Rows from block 3 of a small CTC audio transcriber, named by matrix and row number. Rows with one number belong to one neuron. Each number is 500 + 40 x the weight over its row's rms, rounded and kept within 0 to 999. All counts start at 0. Numbers have three digits each.
After each neuron's rows are labels from the 100 clips, of 14976, where the neuron reaches its highest value: "responds to" is what is common among them. Only what is clearly more common there than usual is listed. The data: short read English sentences (LibriTTS-R). In brackets: how many of the 100.
# fc1: first MLP up (model.blocks.3.ff1.fc1.weight, 768x192), inputs 96-191
# fc2: first MLP down (model.blocks.3.ff1.fc2.weight, 192x768, transposed), outputs 96-191

fc1.747:420533491581429487493556483521467537537549517513528531458531429536506524473478486471605576605559495547560468449431533499557573468551529504477503591569482498471375497416543522520510532532527491480493527548526494462503534462531555504563545449518523448505565452477517500524510489529473574478
fc2.747:460480518522481472570429497495555493427474496534397579558490534476498468492507543445502563530513499478554437451477492520558466526442510471491481473442480535565485526537570478454466472476451508442487469542479487507472432492505556571520525476457480447485437505503509484497552525524525487602
responds to: the word "he" (39)

fc1.53:470493536540515516416526498533535533558557450546484499420468481566547599506548567542519560492442515503544520469527535477494482442467550463503497455421516488524496461422484502562450496554557551504453417550538513494487547573520463489523499557449402423465541530494502466463518522496512575573
fc2.53:531461510493455498560509485557522590494514508465482461489440522417471470461462581517494516506507486479544531519552492501503548555474472518561506517536518514522526492509501474506520474521468426505468469573506530470497480472456481566469498495511494460494535528503491531515534522499431407508
responds to: the word "we" (44)

fc1.285:389537552489545512495473484474542509528534520491512441545446520462453527578507462457533515495583554547519456482506565499493532450485521453489534585488437500490538483458472526525477523547573483502488456515540471501387462521480487528530503452515529445423450488441495570501452527522464431497
fc2.285:501486563555482534470456532519465545544453425469551485496479479473538513469565489481497517481502461503528523515531471506489458512430520478484435585531558564464508426537440477494450551531546533474449461452508546487472508523514387518452570447496478458483491510555505485489498503482496476473
responds to: the word "with" (51)

fc1.446:500445549503538578517480469487594447533513514475523547498526490540512398506491527497505479552538493519457450500609505467549479468526541493471496508489562446607496467528528514524469500601498503515511496522518494447408471502505589485451503472515476558492503498471434456574489488449491499478
fc2.446:554505520541496464464472472564395463494462471508487475557509532428533521490533522480504597449449531464481518495477500475495519503437434469481474483584510481397566505484513558446507482471582442549464483399487504533494536494552464482527509431491471540457425483473579431478478539536559517487
responds to: the word "you" (53)

fc1.528:554567590529563435537518503479505460531434474494529564517533502511528499527426458439530550487529502521546491490498527525497524503470454476458465481498546555571488473509504418454451479556490460474500521508499547493517481493466504471562446438548493537493465457520566483530478521516444457456
fc2.528:487534389526449490503411458528504497540493535455485455525462533562516446528481489529437513420482510503493549509561546436524532525496449528466497555489559513486535463477436492447496480560474454504484465519524535551490513480558516476407537455472547510462518551480414507489494498545567579549
responds to: text has "you" (33)

fc1.210:504465454475463512496503499571555479515557530499532583552527526493526446511486530478489568537499469494485547433444452498516525493510467494493454513465470415535514480522506522504507444520507495475512475555513481466507514542475430449533504475493442476486563415545462551490484513548554533518
fc2.210:410521502560545488447450487477552457565476438531506577510563547449485475466474496482465511512456466501517480468542494457489542531542497486494603499451550477520496442440457584500505505467552465510551444524502486448517509427538453559518514485467487543435492544501551527472530519542493462467
responds to: the word "be" (26)

fc1.89:509486493505558504513437525475519537447500431503473554428478524506463489504491506465451524567493582456483526526490502425489488553483429504489463504489500486510511495503493413565469531520429537542496528462496491464553520417487537548451511576507555437472517488495504443544462550480581510548
fc2.89:503554552532565489494500479518442492474525518512525459495499519458488528579495530446452505507478420461521509398532503475505505554579560604518460519545499451607513494460548493477494636409497570540488520509462526527492465507509482533462533460511548458495491565529551462434503466450477510448
responds to: voice: male (71)

fc1.3:544518477553494445499491490471559536516462499451560509519542474480498469560497557482401484479576516499566483572465540462469487535503504447517552465472478522498507544426507542499510494532546440472578531492515588518459517511529483492487495483465542484542510405491538519448471449519559465524
fc2.3:531546415386437484485478465503434488472528464593507546437469526449555550519491534489496484448454521497523569501502470517479434515542539503444534450513520497451501510519486524487550477475540542500483518497487500561537435454467563518534458562532528496496523460496446484507462514495520505533
responds to: the word "with" (34)

fc1.310:564499488487487550515470462464527434503494493553508458454552550511581486575436507461486488583458488489509514511534443494494549522447542501523433480466584490554485554424493554538503486520514510470547534475437450510488474493502454541430493416500410521480503504496491503523555509483482499517
fc2.310:547504515443538442502535457466480569463484488469476516478556498506455482460496532494508455497522589539477479404451499466477458508545479532548471515464385496454464488518527488474478463519513604418538436520508460480549543546589519473549494526455549445533515441461443474492469440523485490527
responds to: the word "to" (54)

fc1.17:492466512527482487563501546490507520474493458595494534548485448532477454443543515594503510504419503506528448507550514538524477489513458507489577590468483542409497483479494556529536524478483516482573502458480492555561495462493586508473615504482432498476483549469525507521544454533491462543
fc2.17:453419506577454531500463469497470520482540470551550429547576508467479514557486499508502469530515499536463502559485529504528484515544505451424619534488463510403557461501430597536447507403472495483507460513448462450478461565502558456496497426522473493483483500474475504497486499517602522455
responds to: the word "to" (33)

fc1.757:567446558541518476489465501452534519526446511455494525478487513521532505441604551477525514506462497565457473465585432469497461501422455506485529541474492528540489526499459567505588473494511465476466505391515526500442542413489564488551486470505525461460513503422458499543435527499532517433
fc2.757:495465430494447527471448511546501529469488466500419541505494497485498490520548517431530486489515521534557552524465481519444527511460449474475449524536495507479534403521516500480467531503502476452474537450579490466448487511541449453530494525596468478568527460556523582459449544449441467475
responds to: the word "was" (39)

fc1.552:505481499479527482398541469573510454538555480567472507492477540488478550482503522439518443543470527455446453461502512516451541508586576549460515479507496506511412484489466490510503533489460511473482446509575468503443550550484489469510540400564496516492512483524538538433550541519480478440
fc2.552:475455451472496601432495490459459503444510595464529516457476497461400458492452477531475521531459567585523554516476434567513538506475510528547552506512561496473483436476525502452546452513500466493519498493483456502544477459565481555432490551449474513542494456562424451485585480473528513524
responds to: the word "you" (35)

fc1.268:486499505471529454476540580571527454457500542485519484493491469517455526489509539414490479512523554464517455543491496433503450465506534572525454463513440550586528466485455446502522558549467509445553500461494464506483528445470484526440550413504513462469474513464502449547561545562513539523
fc2.268:478482490517503506471497537515527583498533448482509593424484521448586499560513471511517495478554509544466511507549520548534512474488515468473512501474506450491507465560559482545496431427566519496421455573450538534572472488542520450621500533491437524533562438489520499520447476471426463566
responds to: the word "not" (50)

fc1.4:485454472547594450514518402426506472432490485486540472499453558550570504519468514435495567505561439406487529535499498497390487439447473541537483505518504466538507546440501516512504449480503498484506517493514514524489549508521463496495493577435571457503514496439448584578461416454572516443
fc2.4:467484547514437484480478502491487424450521461498497471503477489515485536460588524516502530401544445475479576496504541515508531591513530549476508523499435477512526481450510499521532440447529508448497532429515504471493545482500578426538568482533565515495484487523476551419513542478501473519
responds to: the word "think" (38)

fc1.725:435484518524487470534430559467531499527442571534511487540516442567553429509459453538572544486549459437493561468478411495511480440540524563419480479465540528501526503555454475507554534505474477521466428544557475515463537501445540467529553532463498492509505512537506533522489433491502517507
fc2.725:504486503471487502562509520520476558511514515493559468506530483488489530461535443492498576462467473512519505577512562501466443513543499433566517543561490502537630497511498439552443505518485578508472518534586460496492524574504450498550516572543590528512520502505487538495433481478468535459
responds to: the word "looked" (26)

fc1.709:502494501466567487451471455561519520531444481443458505473476443483472520524461499572466522496505468449562570494371466459448557569527499557508469530473559578523533415507474475517516499417503495545496545508512536504494567492497492458523494467533497546537526444510471481583472532470484448480
fc2.709:482484509543380487524507505467450485490466454485532500532545465514473532498555521451580445477486423556495488522546489522409514469473489466533476507507461437566522503521464450456498529494519528493488476429538467448462508529517528503549516493477482444506461560528461465465503563561475533461
responds to: the word "i" (50)

fc1.705:478502467501546495501490460444532567509464561509471475484548527463401444473574562474532532580511517512481461449557488479484529518503506419482475528479479466435460513453458420558452507529506547444536459572499536507584504556466488524460498527447477432475492448489470509495528544503515533485
fc2.705:562541473579507554511470503476495542506484509534483575469482476455475575487493433515452468443587503466520572472432517497566506527497462504454451533484539499513558571522462497513475528534452497536553509440576458511486555575559528526551455509487585458493537511447486516499472433535409495522
responds to: the word "was" (39)

fc1.320:489492580449460499517519505537496485494488478522531498436512478506454502460489508436458532461527554548520522468525492545443455509496478489413498491480518465481505512480528559544536495478448452547489511444477491508438486517530489446446487523482486523538572480497480529475524484457437473561
fc2.320:488473472500499525511514494561478523553449519576479494496552511456432447540497451489518483555538479445538514560491462542548542561450462494549446517508469503444508490424460457500464437510607481484509492532522523475561557484495502513467443478562489467513481519447519462485453447522554558487
responds to: the word "was" (52); the word "it" (30)

fc1.513:467485455531457530491533502544563469533560521516548460521464524450483481535488566466457512520480574474499489501420509459464468509444541532538466564439567508509525533511470489481600553585449525550522472457492497547546550424550448506486524522503522443509503544473496521465456531445380460476
fc2.513:619553455438479492493442511508491510474473433439548480561494585504510518467521536517585489424490507431485476574552418547506529530536539435519467491564500487491554502472577495450445510445483493524519545479479513563533514498494477524490510477460486485478506463585481451507501549456484518510
responds to: the word "you" (49); the word "to" (39)

fc1.331:505530500557535459467501540540465513521464494525506483494447583469472511520512394506473588544461492523526578470549507489456518528511424445504530587570443432525456509515557446541510490545438529520487505563490508526474504528460458527474441487534472454514485465450469553516544533549567495550
fc2.331:467507471418517509505458486445486537529553474553534504402527549541533563470433544426485459494561507467534469442542460511561511488543542503544527546578501518525411568464462549525525452487567509565531514460485474477579470485455506563478517487496481465421534506539461419480576453536546482536
responds to: the word "be" (34); the word "will" (25)

fc1.86:436519504526519486509504561502493456466453469478469520552449529522498539525467530521459496449512497533527465437468503506458517487527492545449492515521539513441412525525473502438540520512493498502506572504569541582519534583458553441492580455519521493496521577533394474552478458485539443472
fc2.86:445513479517493493459556492600549532463531460527514515510475438511469468492524519567550482519483481429424513479564474540469525467505523530516441594420469506458562521453438502527544489513502456466491514443463544506526548531546514453474513478531476558474482424508486416568533559486503463370
responds to: the word "to" (33)

fc1.515:534524539452478523470543507480459507496492579513487494563535519539489502445473513498477514476462533488604517518496533434562482584549514574496496455537470491518493586497461482549542519568538557474561490517512496461480456491554503549511539505450491486491447500433442528506485494444585468531
fc2.515:471524514565401498517486548497533537507461526485564501523432492513551547511479497555517477523491507451534554506463454513459422494421458503552520568506499469515563492547561528450522485557478539589455518472461490495518461513502563498532519448502534505499528462504502556476498526537438518555
responds to: the word "not" (25)

fc1.530:509521540484496439483505466476506490512460451492526512521477518420441483569494487522477519551501551538506483546504483539574591533550497474521542495561497544546459553472555519596468460525443518542530450498535503550595491483494467497522432505478511413552437499543559524484444528449516517539
fc2.530:557470490455506513561508504469518455453544459502559566439623471470526542574560509470487489490470506475444508554489531480430468432436518459493458499500515445575473465492523512408481515500535546436580474536496513509454531490422537494505507504468531538528509462500450484488476531519466511450
responds to: the word "the" (61)

fc1.157:502524477537480510440495489423501492534526495460513523407477535503524508491486468505505468516537509625560478476496549514462536450433506399542539495478452448463465515570550503510541489488577527414504535501477469540519465467493529499474502502560531446442494550497558512473584529493506445460
fc2.157:542521527444538465485507486515440473557507445518552509500498489442492433529521475515512476520441548424524476463523549499539480516492438502516526436454450600455504522477571501497529476541496432565426526502507479536557456477465457496511483542466418554530542520461503554480503458537570510454
responds to: voice: male (72)

fc1.322:501485441457444465528476493504434480579479558489555529478485489493525515503420527427550553520503477492421527498529490435461442534500538499552541590546508475532476427520598567501493460559458535470499540510484481511409482483530501455465521507469492458493483587505475538549516451509453530488
fc2.322:540487512528494520493564504500532479493514532488491519483391480445558491481598473479476500465489593573456525549496549488527482541522462499429436518529524465535456508520532488498537476465431493490537475559517451499478524507467517482531524458448492565498551470531561543435515394557456453471
responds to: the word "think" (47); the word "i" (41)

fc1.63:512502508569461493563421457540550503534544451486533514524473535439403483514484534525484466574597520580487537487514524424509511506484483561445485559459532453536516494410552523515540529559507473496559539527554466553481499599534554475517472531520481469459544560553462516517552497500500526468
fc2.63:591512484432496508513506552577488468557510534445518501528521546644529545537512525415508482501483458491463492503548466465525505531522469468539488463501485469552501574487447500473486557524546431546500459514438464538526445483504576477526517497529551439475520486416440515487434537524487400525
responds to: the word "with" (33)

fc1.467:465543432458469500549488560477495469458530465521508565465549511504411454508466467530568487536520474475459467501570499446465511519540613573558554512518458517536596549534556478569493514536441527412494454406501487442534483462451524531550505478511522517478573602528423591534480555505493525559
fc2.467:505473512441459526484560504553494443531562552538533556544521520544526450526490539460466519484505442503538499477449499473538587464490440468502541482480524524521477508480514538515468473472453460608432544456489516526529533491484414506504494490494436512459478480514480524502395414575456498489
responds to: the word "of" (25)

fc1.470:550504546525482508495525456483538511445535529454516445413544543507569514526479515495485466540465483559494542469548432510536601456435487511528482468402539434490518483510462566597501502550606485486501512445545505476436489557443563526466503440549469444488491521469485491488475492505550523499
fc2.470:458480519525399515529533505524553528466466380484479525497501504511484578451492443543470531455455457544478481521520571489499485555456494552523451531482465467456512518531500561509504515460535368521460429545493482518439435528545497497573475523516475477545444538525522518488480535561512528529
responds to: the word "we" (38)

fc1.282:566473558403465521433500517470484468469500532513507475520471466504493601469516539502490539477499526471504524513524454483480513490545498465476507454514523473533501563522461442543502526467428494453532503485512494526608533456514514510400498500496508463481506508444498465538489474530554580603
fc2.282:506482525513441500474477501466452468493507455464512518509531512504482502559544473480530564446498440534543454518518462539538540498500521565453579484570545500429570544577530515543593495505480530530453510504458498520511455509550604541457519493431465458458460463506558436511467564556483478496
responds to: the word "not" (45)

fc1.389:494468524451497497487441577509545456468476521526548508518525568511496546510551561591510465525502537474527574449514492484471542539405580485548492586574507517499511454519475482528494557468534471480574443558462550547401565446519484552452429506491475470488512515435539520447501517520497561530
fc2.389:496495522506535452539517519439574508526530485490549495460466488420643551504523527501522494573515507475572496594517491515558520482411520524542525503449482440482494582526520524477434493559374522469465507539524534502549471532535527560539527551523532515450502521505498481459496458552478517554
responds to: voice: male (71)

fc1.103:507553488518458398531572533545470454502434461475560498549523490515473465461525486513530469530583538496482544469465463441478554516534554464503532497507547471516457507488526551574540528533528575474458606501519470536484540519448550547580539525599570486534465490471471556567524515552471463445
fc2.103:510544501486481486576571485487549524490464584585486544540488470452514511536501546475368472509508500515481466430509515496491540458583472553491478507436537439499462441516490467475481475521522448519484470517449501449492523422575471462431480509440536481561477528507557442530516507443542596529
responds to: the word "the" (62)

fc1.447:501463441433520530499529480478497479515510551506473474514507443552598522578445457482487570547486480503528513514427410471486517522485513448583468501569475509476480506557535495508503457427499560539560488549516481513471496451514511440478528513499460448521569467476458529472464452451469448433
fc2.447:541481413496512513495540462504549459569502587487525521497446481501474437521476532411438570558507525511528515516503579486567472467446495481467503505457546464498486464485434495466482579511476549452486606554566434480507492472464456519536493538527515501483483478510521506438480450438575477543
responds to: the word "looked" (25)

fc1.363:400594475465515444535494556566504456491533511505473478413487475518520495516439503468548541515523497417577536498503503409527460495522455469504436520510473498494486512432533539558558477493487479492527479518486503502551522552503495465510479509480493545494489509459518456453481533432550496503
fc2.363:474549485510543485552482547473536475493501507473511465478486512464506432496485485484439570531482529511556589440487474517549482562484510527495561501413504508556582450492474556518509507451570496501556473479508527529567477454549513537483515510517463579528494510478494473497590473475544514557
responds to: the word "i" (45); the word "but" (26); the word "what" (25)

fc1.695:531452496445539434499454548483514556503479603452448468496526541481510499438506526476492483477504501504451484457462447425519552536471491438512491434496502476527533425504497547464495551434515573451518488513534524492438550434470452525521478545564537436526534454530444536454465582522486545548
fc2.695:505561576538453555497527430523413403538449447511539559497534474520551427428491484549513518458531434465483541540519499531509510485555527531505450460556506525514524522486524471551529497482497425546491539497485480481522421523503505512494581550454485513467490536479487581503523436491491468501
responds to: the word "of" (33)

fc1.423:445500469492525466548505539522544521581508503501492503446520499535489516477398478552527440497539550445577471516482530532445520569514532458538555570505464568519510500463418472514521439530544510496449476567553505496500454392432488527493496405555509434484546469495488427470477535520534565470
fc2.423:565548471386547463519457539516551454491478467462504561523500446522504548491514535436594546536493449489521426488485533499504498503491479470445512611484489414477436551489474513517509619429464456461430432578490483483477548512500409497557487508511518481497424478541515549474475547480504443459
responds to: the word "he" (43); the word "said" (29)

fc1.93:485505522485506451447422468542587472527527420486453452514474464514511512490527526560460503463518475525584470497531497569470583487469519463565512498496483462446474456542447554510511551569469509395472423477545513530514455439443551460557564509501462509519514476482452473548455532467532530517
fc2.93:513518512506487564508546417464497538528529520535514546503536488512511520477466413475529483507531506470498441531492467451492392493468519530480556562461509468512513499537567471457480470459514490586540511525496503442456481529564496595492483495544443477413590513526560496435494508528541547437
responds to: the word "he" (39)

fc1.542:503499472473491415504480442439494470452528472492524466496567467529418507493453469514558511476434497567407448579488472523545452464570416520464603495569541570468435522543507450488493532548518467477509479556506513502546487551534536443557526504527522532484533523462482568463465475454536485561
fc2.542:474464557521418479525493439465471566539491466542486447483492537462535481524429521471477486456550441540503554429533433491510484572547479535473498474497402509545531423450525498529554467396501477491517518459382464487487570457468426512527502510543523387518496504465502540468584520520546510460
responds to: the word "is" (39)

fc1.306:516539523452460440484589581503505499486447501538520524478584429517440490528485454523480564480554508487451501514471468492478511524524465538510495520460485476478450473470544521495444472511492460546610448456600506558488492484477444492473536505577422568532559449524500540457486492496452564539
fc2.306:498454419492539539505466502521515469467449445452594509484417432502466452494572452471544516592510500498580550506505535509510508531463533475473451449532518514587472563507451498491580551502587560482452515516490565479421533543494511473480511557443500478500533500573506551498549549502505531563
responds to: the word "was" (28)

fc1.669:445485505467496622472575563482524514500484480444489526505490514494526522497495429566456504488572443570428500511482480532560505411456562559501575504501488454480441526538453471513525495512519506479518421531557481543509475501582545499500585563518489497433459486497545535481473583447532510496
fc2.669:559486474428496434475480471519537516501433485564531499465503511449468500479574494460570451512442578500510457415510559582507494531540442549480498508525535599479509465448501481517518538485426546466529550428519464497523487557451475498512510540524450470478428559448514441473508473521472450589
responds to: the word "be" (25)

fc1.443:565532474529455512487539462457534509554454460453475486509487536509434470441531443446492482488526463471448490518478422473556519585443436508469518541523488475516494528493545527455448475496451466449493445562459484500507459491568515529461530466500506542476510503555491558509490550440406544411
fc2.443:528491465518514524478545492426486435471559477478548429490539514526541525527488516520432552486432526473497481527515543544471487429531520458517549497499391544526529479541522539515537475498502439493549554471457451516487528518492528497450523516549522522479478474495425464509472508537495525521
responds to: the word "is" (40)

fc1.56:464485422569518414547543549424550562552487445545530429461512466491497551525502481527477495563505564508523544478486482439502524445509539517543426535490400481506474540530541487542475569511453564427449503498490496527511442401531491473521595517501475509481555504537502423460468542509492512502
fc2.56:519488522461476527492575525555466542478503485505512516492441508506492429510451520419497458496440479485506469594494432502482543515534460450431486464587467534507483459398518539487554469506509448538487478519568494523560567550512462488566473484487472502510416484499554555520557479479476503445
responds to: the word "he" (29)

fc1.549:521533540526485508502462490428552522528511586429533506469498476489513468476473551497513496549485491505463433572518590443575521507523478525521471466558561456475493513551457446526558571415456471468513484527540447504496616519481504524513518437504461467612492535520533435516450501555468502492
fc2.549:415401509470447489465420483557455445497593405487455560540545465496494527542464477464451467496455428500553517473545503540483509543490479403493432522512539485480526542480505501510545490541507513506513549442478477498517498523448513477530450502531497501433537481536512475497449509490503481432
responds to: the word "not" (46)

fc1.664:515502525530482514503490475524453482492463498480471496547524490446440501533504533461553544537477485538567470472524502544586587510505519480482561543521546456564471539476565499417468477521572486471534473518493502571504434389526472458494548477516550440499500477529512491533587604426427419461
fc2.664:500522552527475484500534564466497486447601556465567514520540473494512473540564461471498519601504556474497491497430542529515555527508489458481580506548597517421484470475481489489496489504452459462591445491518458536485459527511480509491501511514599465470470530480534532524520541511524519556
responds to: the word "the" (68)

fc1.197:534528519527444446501544508554538454470452503461498532479544512449511485536472544468529470469521571490501520421572532570482581467509507550491562471446496551506527575421542565560577463552483517487483558517539413459453428446479546506496427478512548518499557537456529436589465472499512528568
fc2.197:441456524466429553531494467500523521490411508577506498451559469491456478482510580474507583469512533429481525480499473518505425474514465486526488591555483395524527506541480434593470469459519603502416509593443555484513530487493488459579518412476474490503480514515488485505516503461512514447
responds to: the word "be" (38); the word "to" (35)

fc1.661:479554436488566496608468499533541496524471553470517542407583508460570478496426454512562559495457476432427571397579515530556550488567477505521523506504526548471501488486525554505433490504560406551516473546539555486454582482494535488503475481525504494539565523477521503516524522470471510481
fc2.661:483575477397488426539465527451444452475461538613537587548505495584466448436472501518485473519535570544491468496529519531472480537542478441528511488501476457521506546521522549485485515514547530560506494476514494424526481431473492486486475503499456530486526531449516538530529566447450489442
responds to: the word "be" (80); the word "to" (37)

fc1.556:479425474537458496541506532497510530437403563557562507452550527526484490540497498534514515460548442497545508445494504476523559496496569487486589549509575546512585437472540516556534589490457462542474525522537601426561511496493485521534446493530577516500502517605468536522468456525494530410
fc2.556:545545477472531529543532484465489465467479490520454524539519519418401544514457564478450554509530499430532554468460474551471431454511473496547488504524462530517489525442462524527391505522586520502510552500544477496504503515477500506496567484521462550475489463536512546480556445502548530532
responds to: the word "the" (56)

fc1.208:480482501558516446594521562534557507530454530471449548485480471484564565489468454493475562475494474463451505525525592525499461563513516483470529545599501513522537463454469489488499521478568539424513511429583516485511510479495573534516477481496536492538453464431414544436526485505595494485
fc2.208:518535464496514506441432506517454512515529511399531480410458502470503472488516511563503475466488523509507510510461512533536555524402519523524493415466536467480508426525497506464485457486541510524519523420544513504528468429479483451489510512459552527569499528549496464494504534455451510615
responds to: the word "think" (29)

fc1.562:499536470480525438527484549456544431458468469490502499555458453537501505590485408407447505525566504472508459427514462457548543574480474511472590510431521516487479482491595503547505518607465537471560565541478496514484545512536509490535558474603527436532423471469540507535463505444567449507
fc2.562:467480581494519568523539519550491541504566475419470433464437483582524492576495481502520478479505502425563512472534516505493503470516525559511505502537492481508457482523392474435510491492522517584495470464517578603493496495492509495439410503523442532521553510426480368545499546536460448483
responds to: text has "but" (26)

fc1.647:529517519381500527509489526439541501485512452502527485506552506524521465519462515545477440441472544538584486479504517501559561530512485473515486501568514521543583448518362529563501524538499426504460471429510584518552531520494519482512533503523524455446556380550517529410534476463446506536
fc2.647:498467473596523495569461455503438556453498473528514500569490436564530552504517589429539461485478518517401505514538526550527431545462515463449510539468557438534510628470460508572539517463485520457516502473472472443449474505512470484550494508490413503470429458396563496482505518527501465486
responds to: the word "the" (53); the word "to" (35)

fc1.728:483484534500505464524501410427454468433463576559499478545520513426504549572459450482467470491514514541501546443505490463507496504540434484517563544507557482570415517518553539499542524516526533566495489458542576547506551559541492455409570457554491520493487528456499453498476455473548538529
fc2.728:512510486549506550507503522546502478508506461503496470491474472515468443414428469517469516500461520505491442511509480519488449494452527490489470477407557440521496520529493498514514478513503411528547508474470568395517498483518527481555449546504561458565505456438490560570398521499506520583
responds to: the word "you" (34); the word "what" (26)

fc1.471:540518524518498547532527474532467502502488514492492489480457415585523523400497512455554431396478554461503437534494451533494473440433590461501487535456559522521467518460502592507463513503531460602476472485512575568514522520505526511461483491483584492514487398503559540431475432516516482473
fc2.471:433496555505517464496475446600446480478470513597518556472502514425526501574471464487447586521580508429470460461496508505561520491542518496456538470480471523542485467503498476468491579534466507563396446490492513472489541533478500561519474545448497599447535522550437530487446464527488476456
responds to: the word "i" (63)

fc1.65:440506564479482533472420510539501524371523571528454435495493450520564474511511452489493547481600455473494534467483544460515496476515525492503466503474548493494458467541452503517483458538459478471522466446485496470485428414541530544448542523523459425464467521447450530514520516487501497501
fc2.65:497495467561461547410576480494505462511500484469517539505508491478419518485508472533590503507509496585430514562544468494475516527531540463464510512584477518509548474456528527494447490503525534510539498471540459479476508569476491481458502532444568541521442463435502493512503514445444466398
responds to: the word "of" (26)

fc1.6:522551499466472539522449427534584512474539517590479504483529553479532452496448489526459523506522468507463523486397502443560566560529505503444549527489472512454531433488540503591467466517453484566581547500566544466486519475562529531518478491444527550398464588493476484501477526471472457422
fc2.6:583526546496507418491563491517496462572442450427516451464497499468512538515536569533475482490471489487495498460544520588450475480537517492529495404518564484503509547530480542454499566471486534453535474512480408524508444495468462440512573462550507454512419390505564495571506463557516545519
responds to: the word "he" (51)

fc1.18:479554469543526458511542567563588557507442505532452451458471468454507522479402563524491576446427568475477529502481470500537549556550533544538469550421566536490525503536553558485536537515525528487493511492478497482529503582494498533433538490507549461497533493530506537516519448528521471496
fc2.18:463506470513425438548484444492557541503484465502461561525560518486467498588542565522515447502450457502506491509550518522525503478381486533537542548530490529474558515456507516527470470486561476546507525502459443476403462560558514557476543493493564530532537481486452506578501466495572467465
responds to: the word "the" (51)

fc1.572:547578617528487497435478506466570491475453498431521560493495483469527539472548443449476544542500480477465414495525489472488546474465528464530560493492506525587567521506542489569502540490470486458539473508503457491536510558540510512452517512528476435536540527531497468592559507496575594554
fc2.572:559520477491518477548481544536524464461458528461554471476417499516531453498465544506480510428523496439528486515542585455509500528546480495521455513525485442379484478458471491502511496508480468507503518492499450451495522506456494481559473476437481522505503502475533476449506497524512537576
responds to: the word "not" (56)

fc1.166:466458460521532516451520461512511473506516434472458541546532517520530445477524481469570400563456493524502519499431489481464466469470520516476436497536469459491529479491485448473522495520592460364516482470484515498497511482473458546468514439511452447516507528423392488521538469444456532529
fc2.166:511559451502527418515522471526587490468507487495514522521517491521502494443500528507432544571476470498502417475548493472512488443466451503396487459478461490488502492448532527508460427495548512521543491462488481426470458424487456526482485524500512400540527430496448532524552510517546491547
responds to: the word "to" (45); the word "be" (25)

fc1.174:523435477482461455568501476539476492430427475463456519566555458494460522554425490454492497537491558495472465522507491481462540466501479492529556523461505492509472449498528536461578502480486493548626459560465509506528520520554502498497516521477506453537481554446493461498501529529423485490
fc2.174:530593589457525509505510512465469505444490521517485475525475510540454511486453526525484458462521498526511558428525567473507481490502484541408505479496529533500517534507491518524436478424534533495496446518518444480531438505470517490541530509522548546483587444503467495530505466433548456538
responds to: the word "you" (34)

fc1.261:555525454548517485498497480566498504555539465483500480522483525472535429483545505460577469544466453517481426479550505461525495510450476494463524507394535451554539540514489473507571505483473474486510465548545529545495530449570483532501573373519436505528486533511506463476534535408472471454
fc2.261:473505469492528434496489482564445514497474518459489506511467535525475504509488504511510494469508441519495428494526512517531467492482542469489454405512552489519550505472532445436518561519565497506558449542465419450552487522446467555533505550481542468444575483529470404522550486485442558526
responds to: the word "to" (79)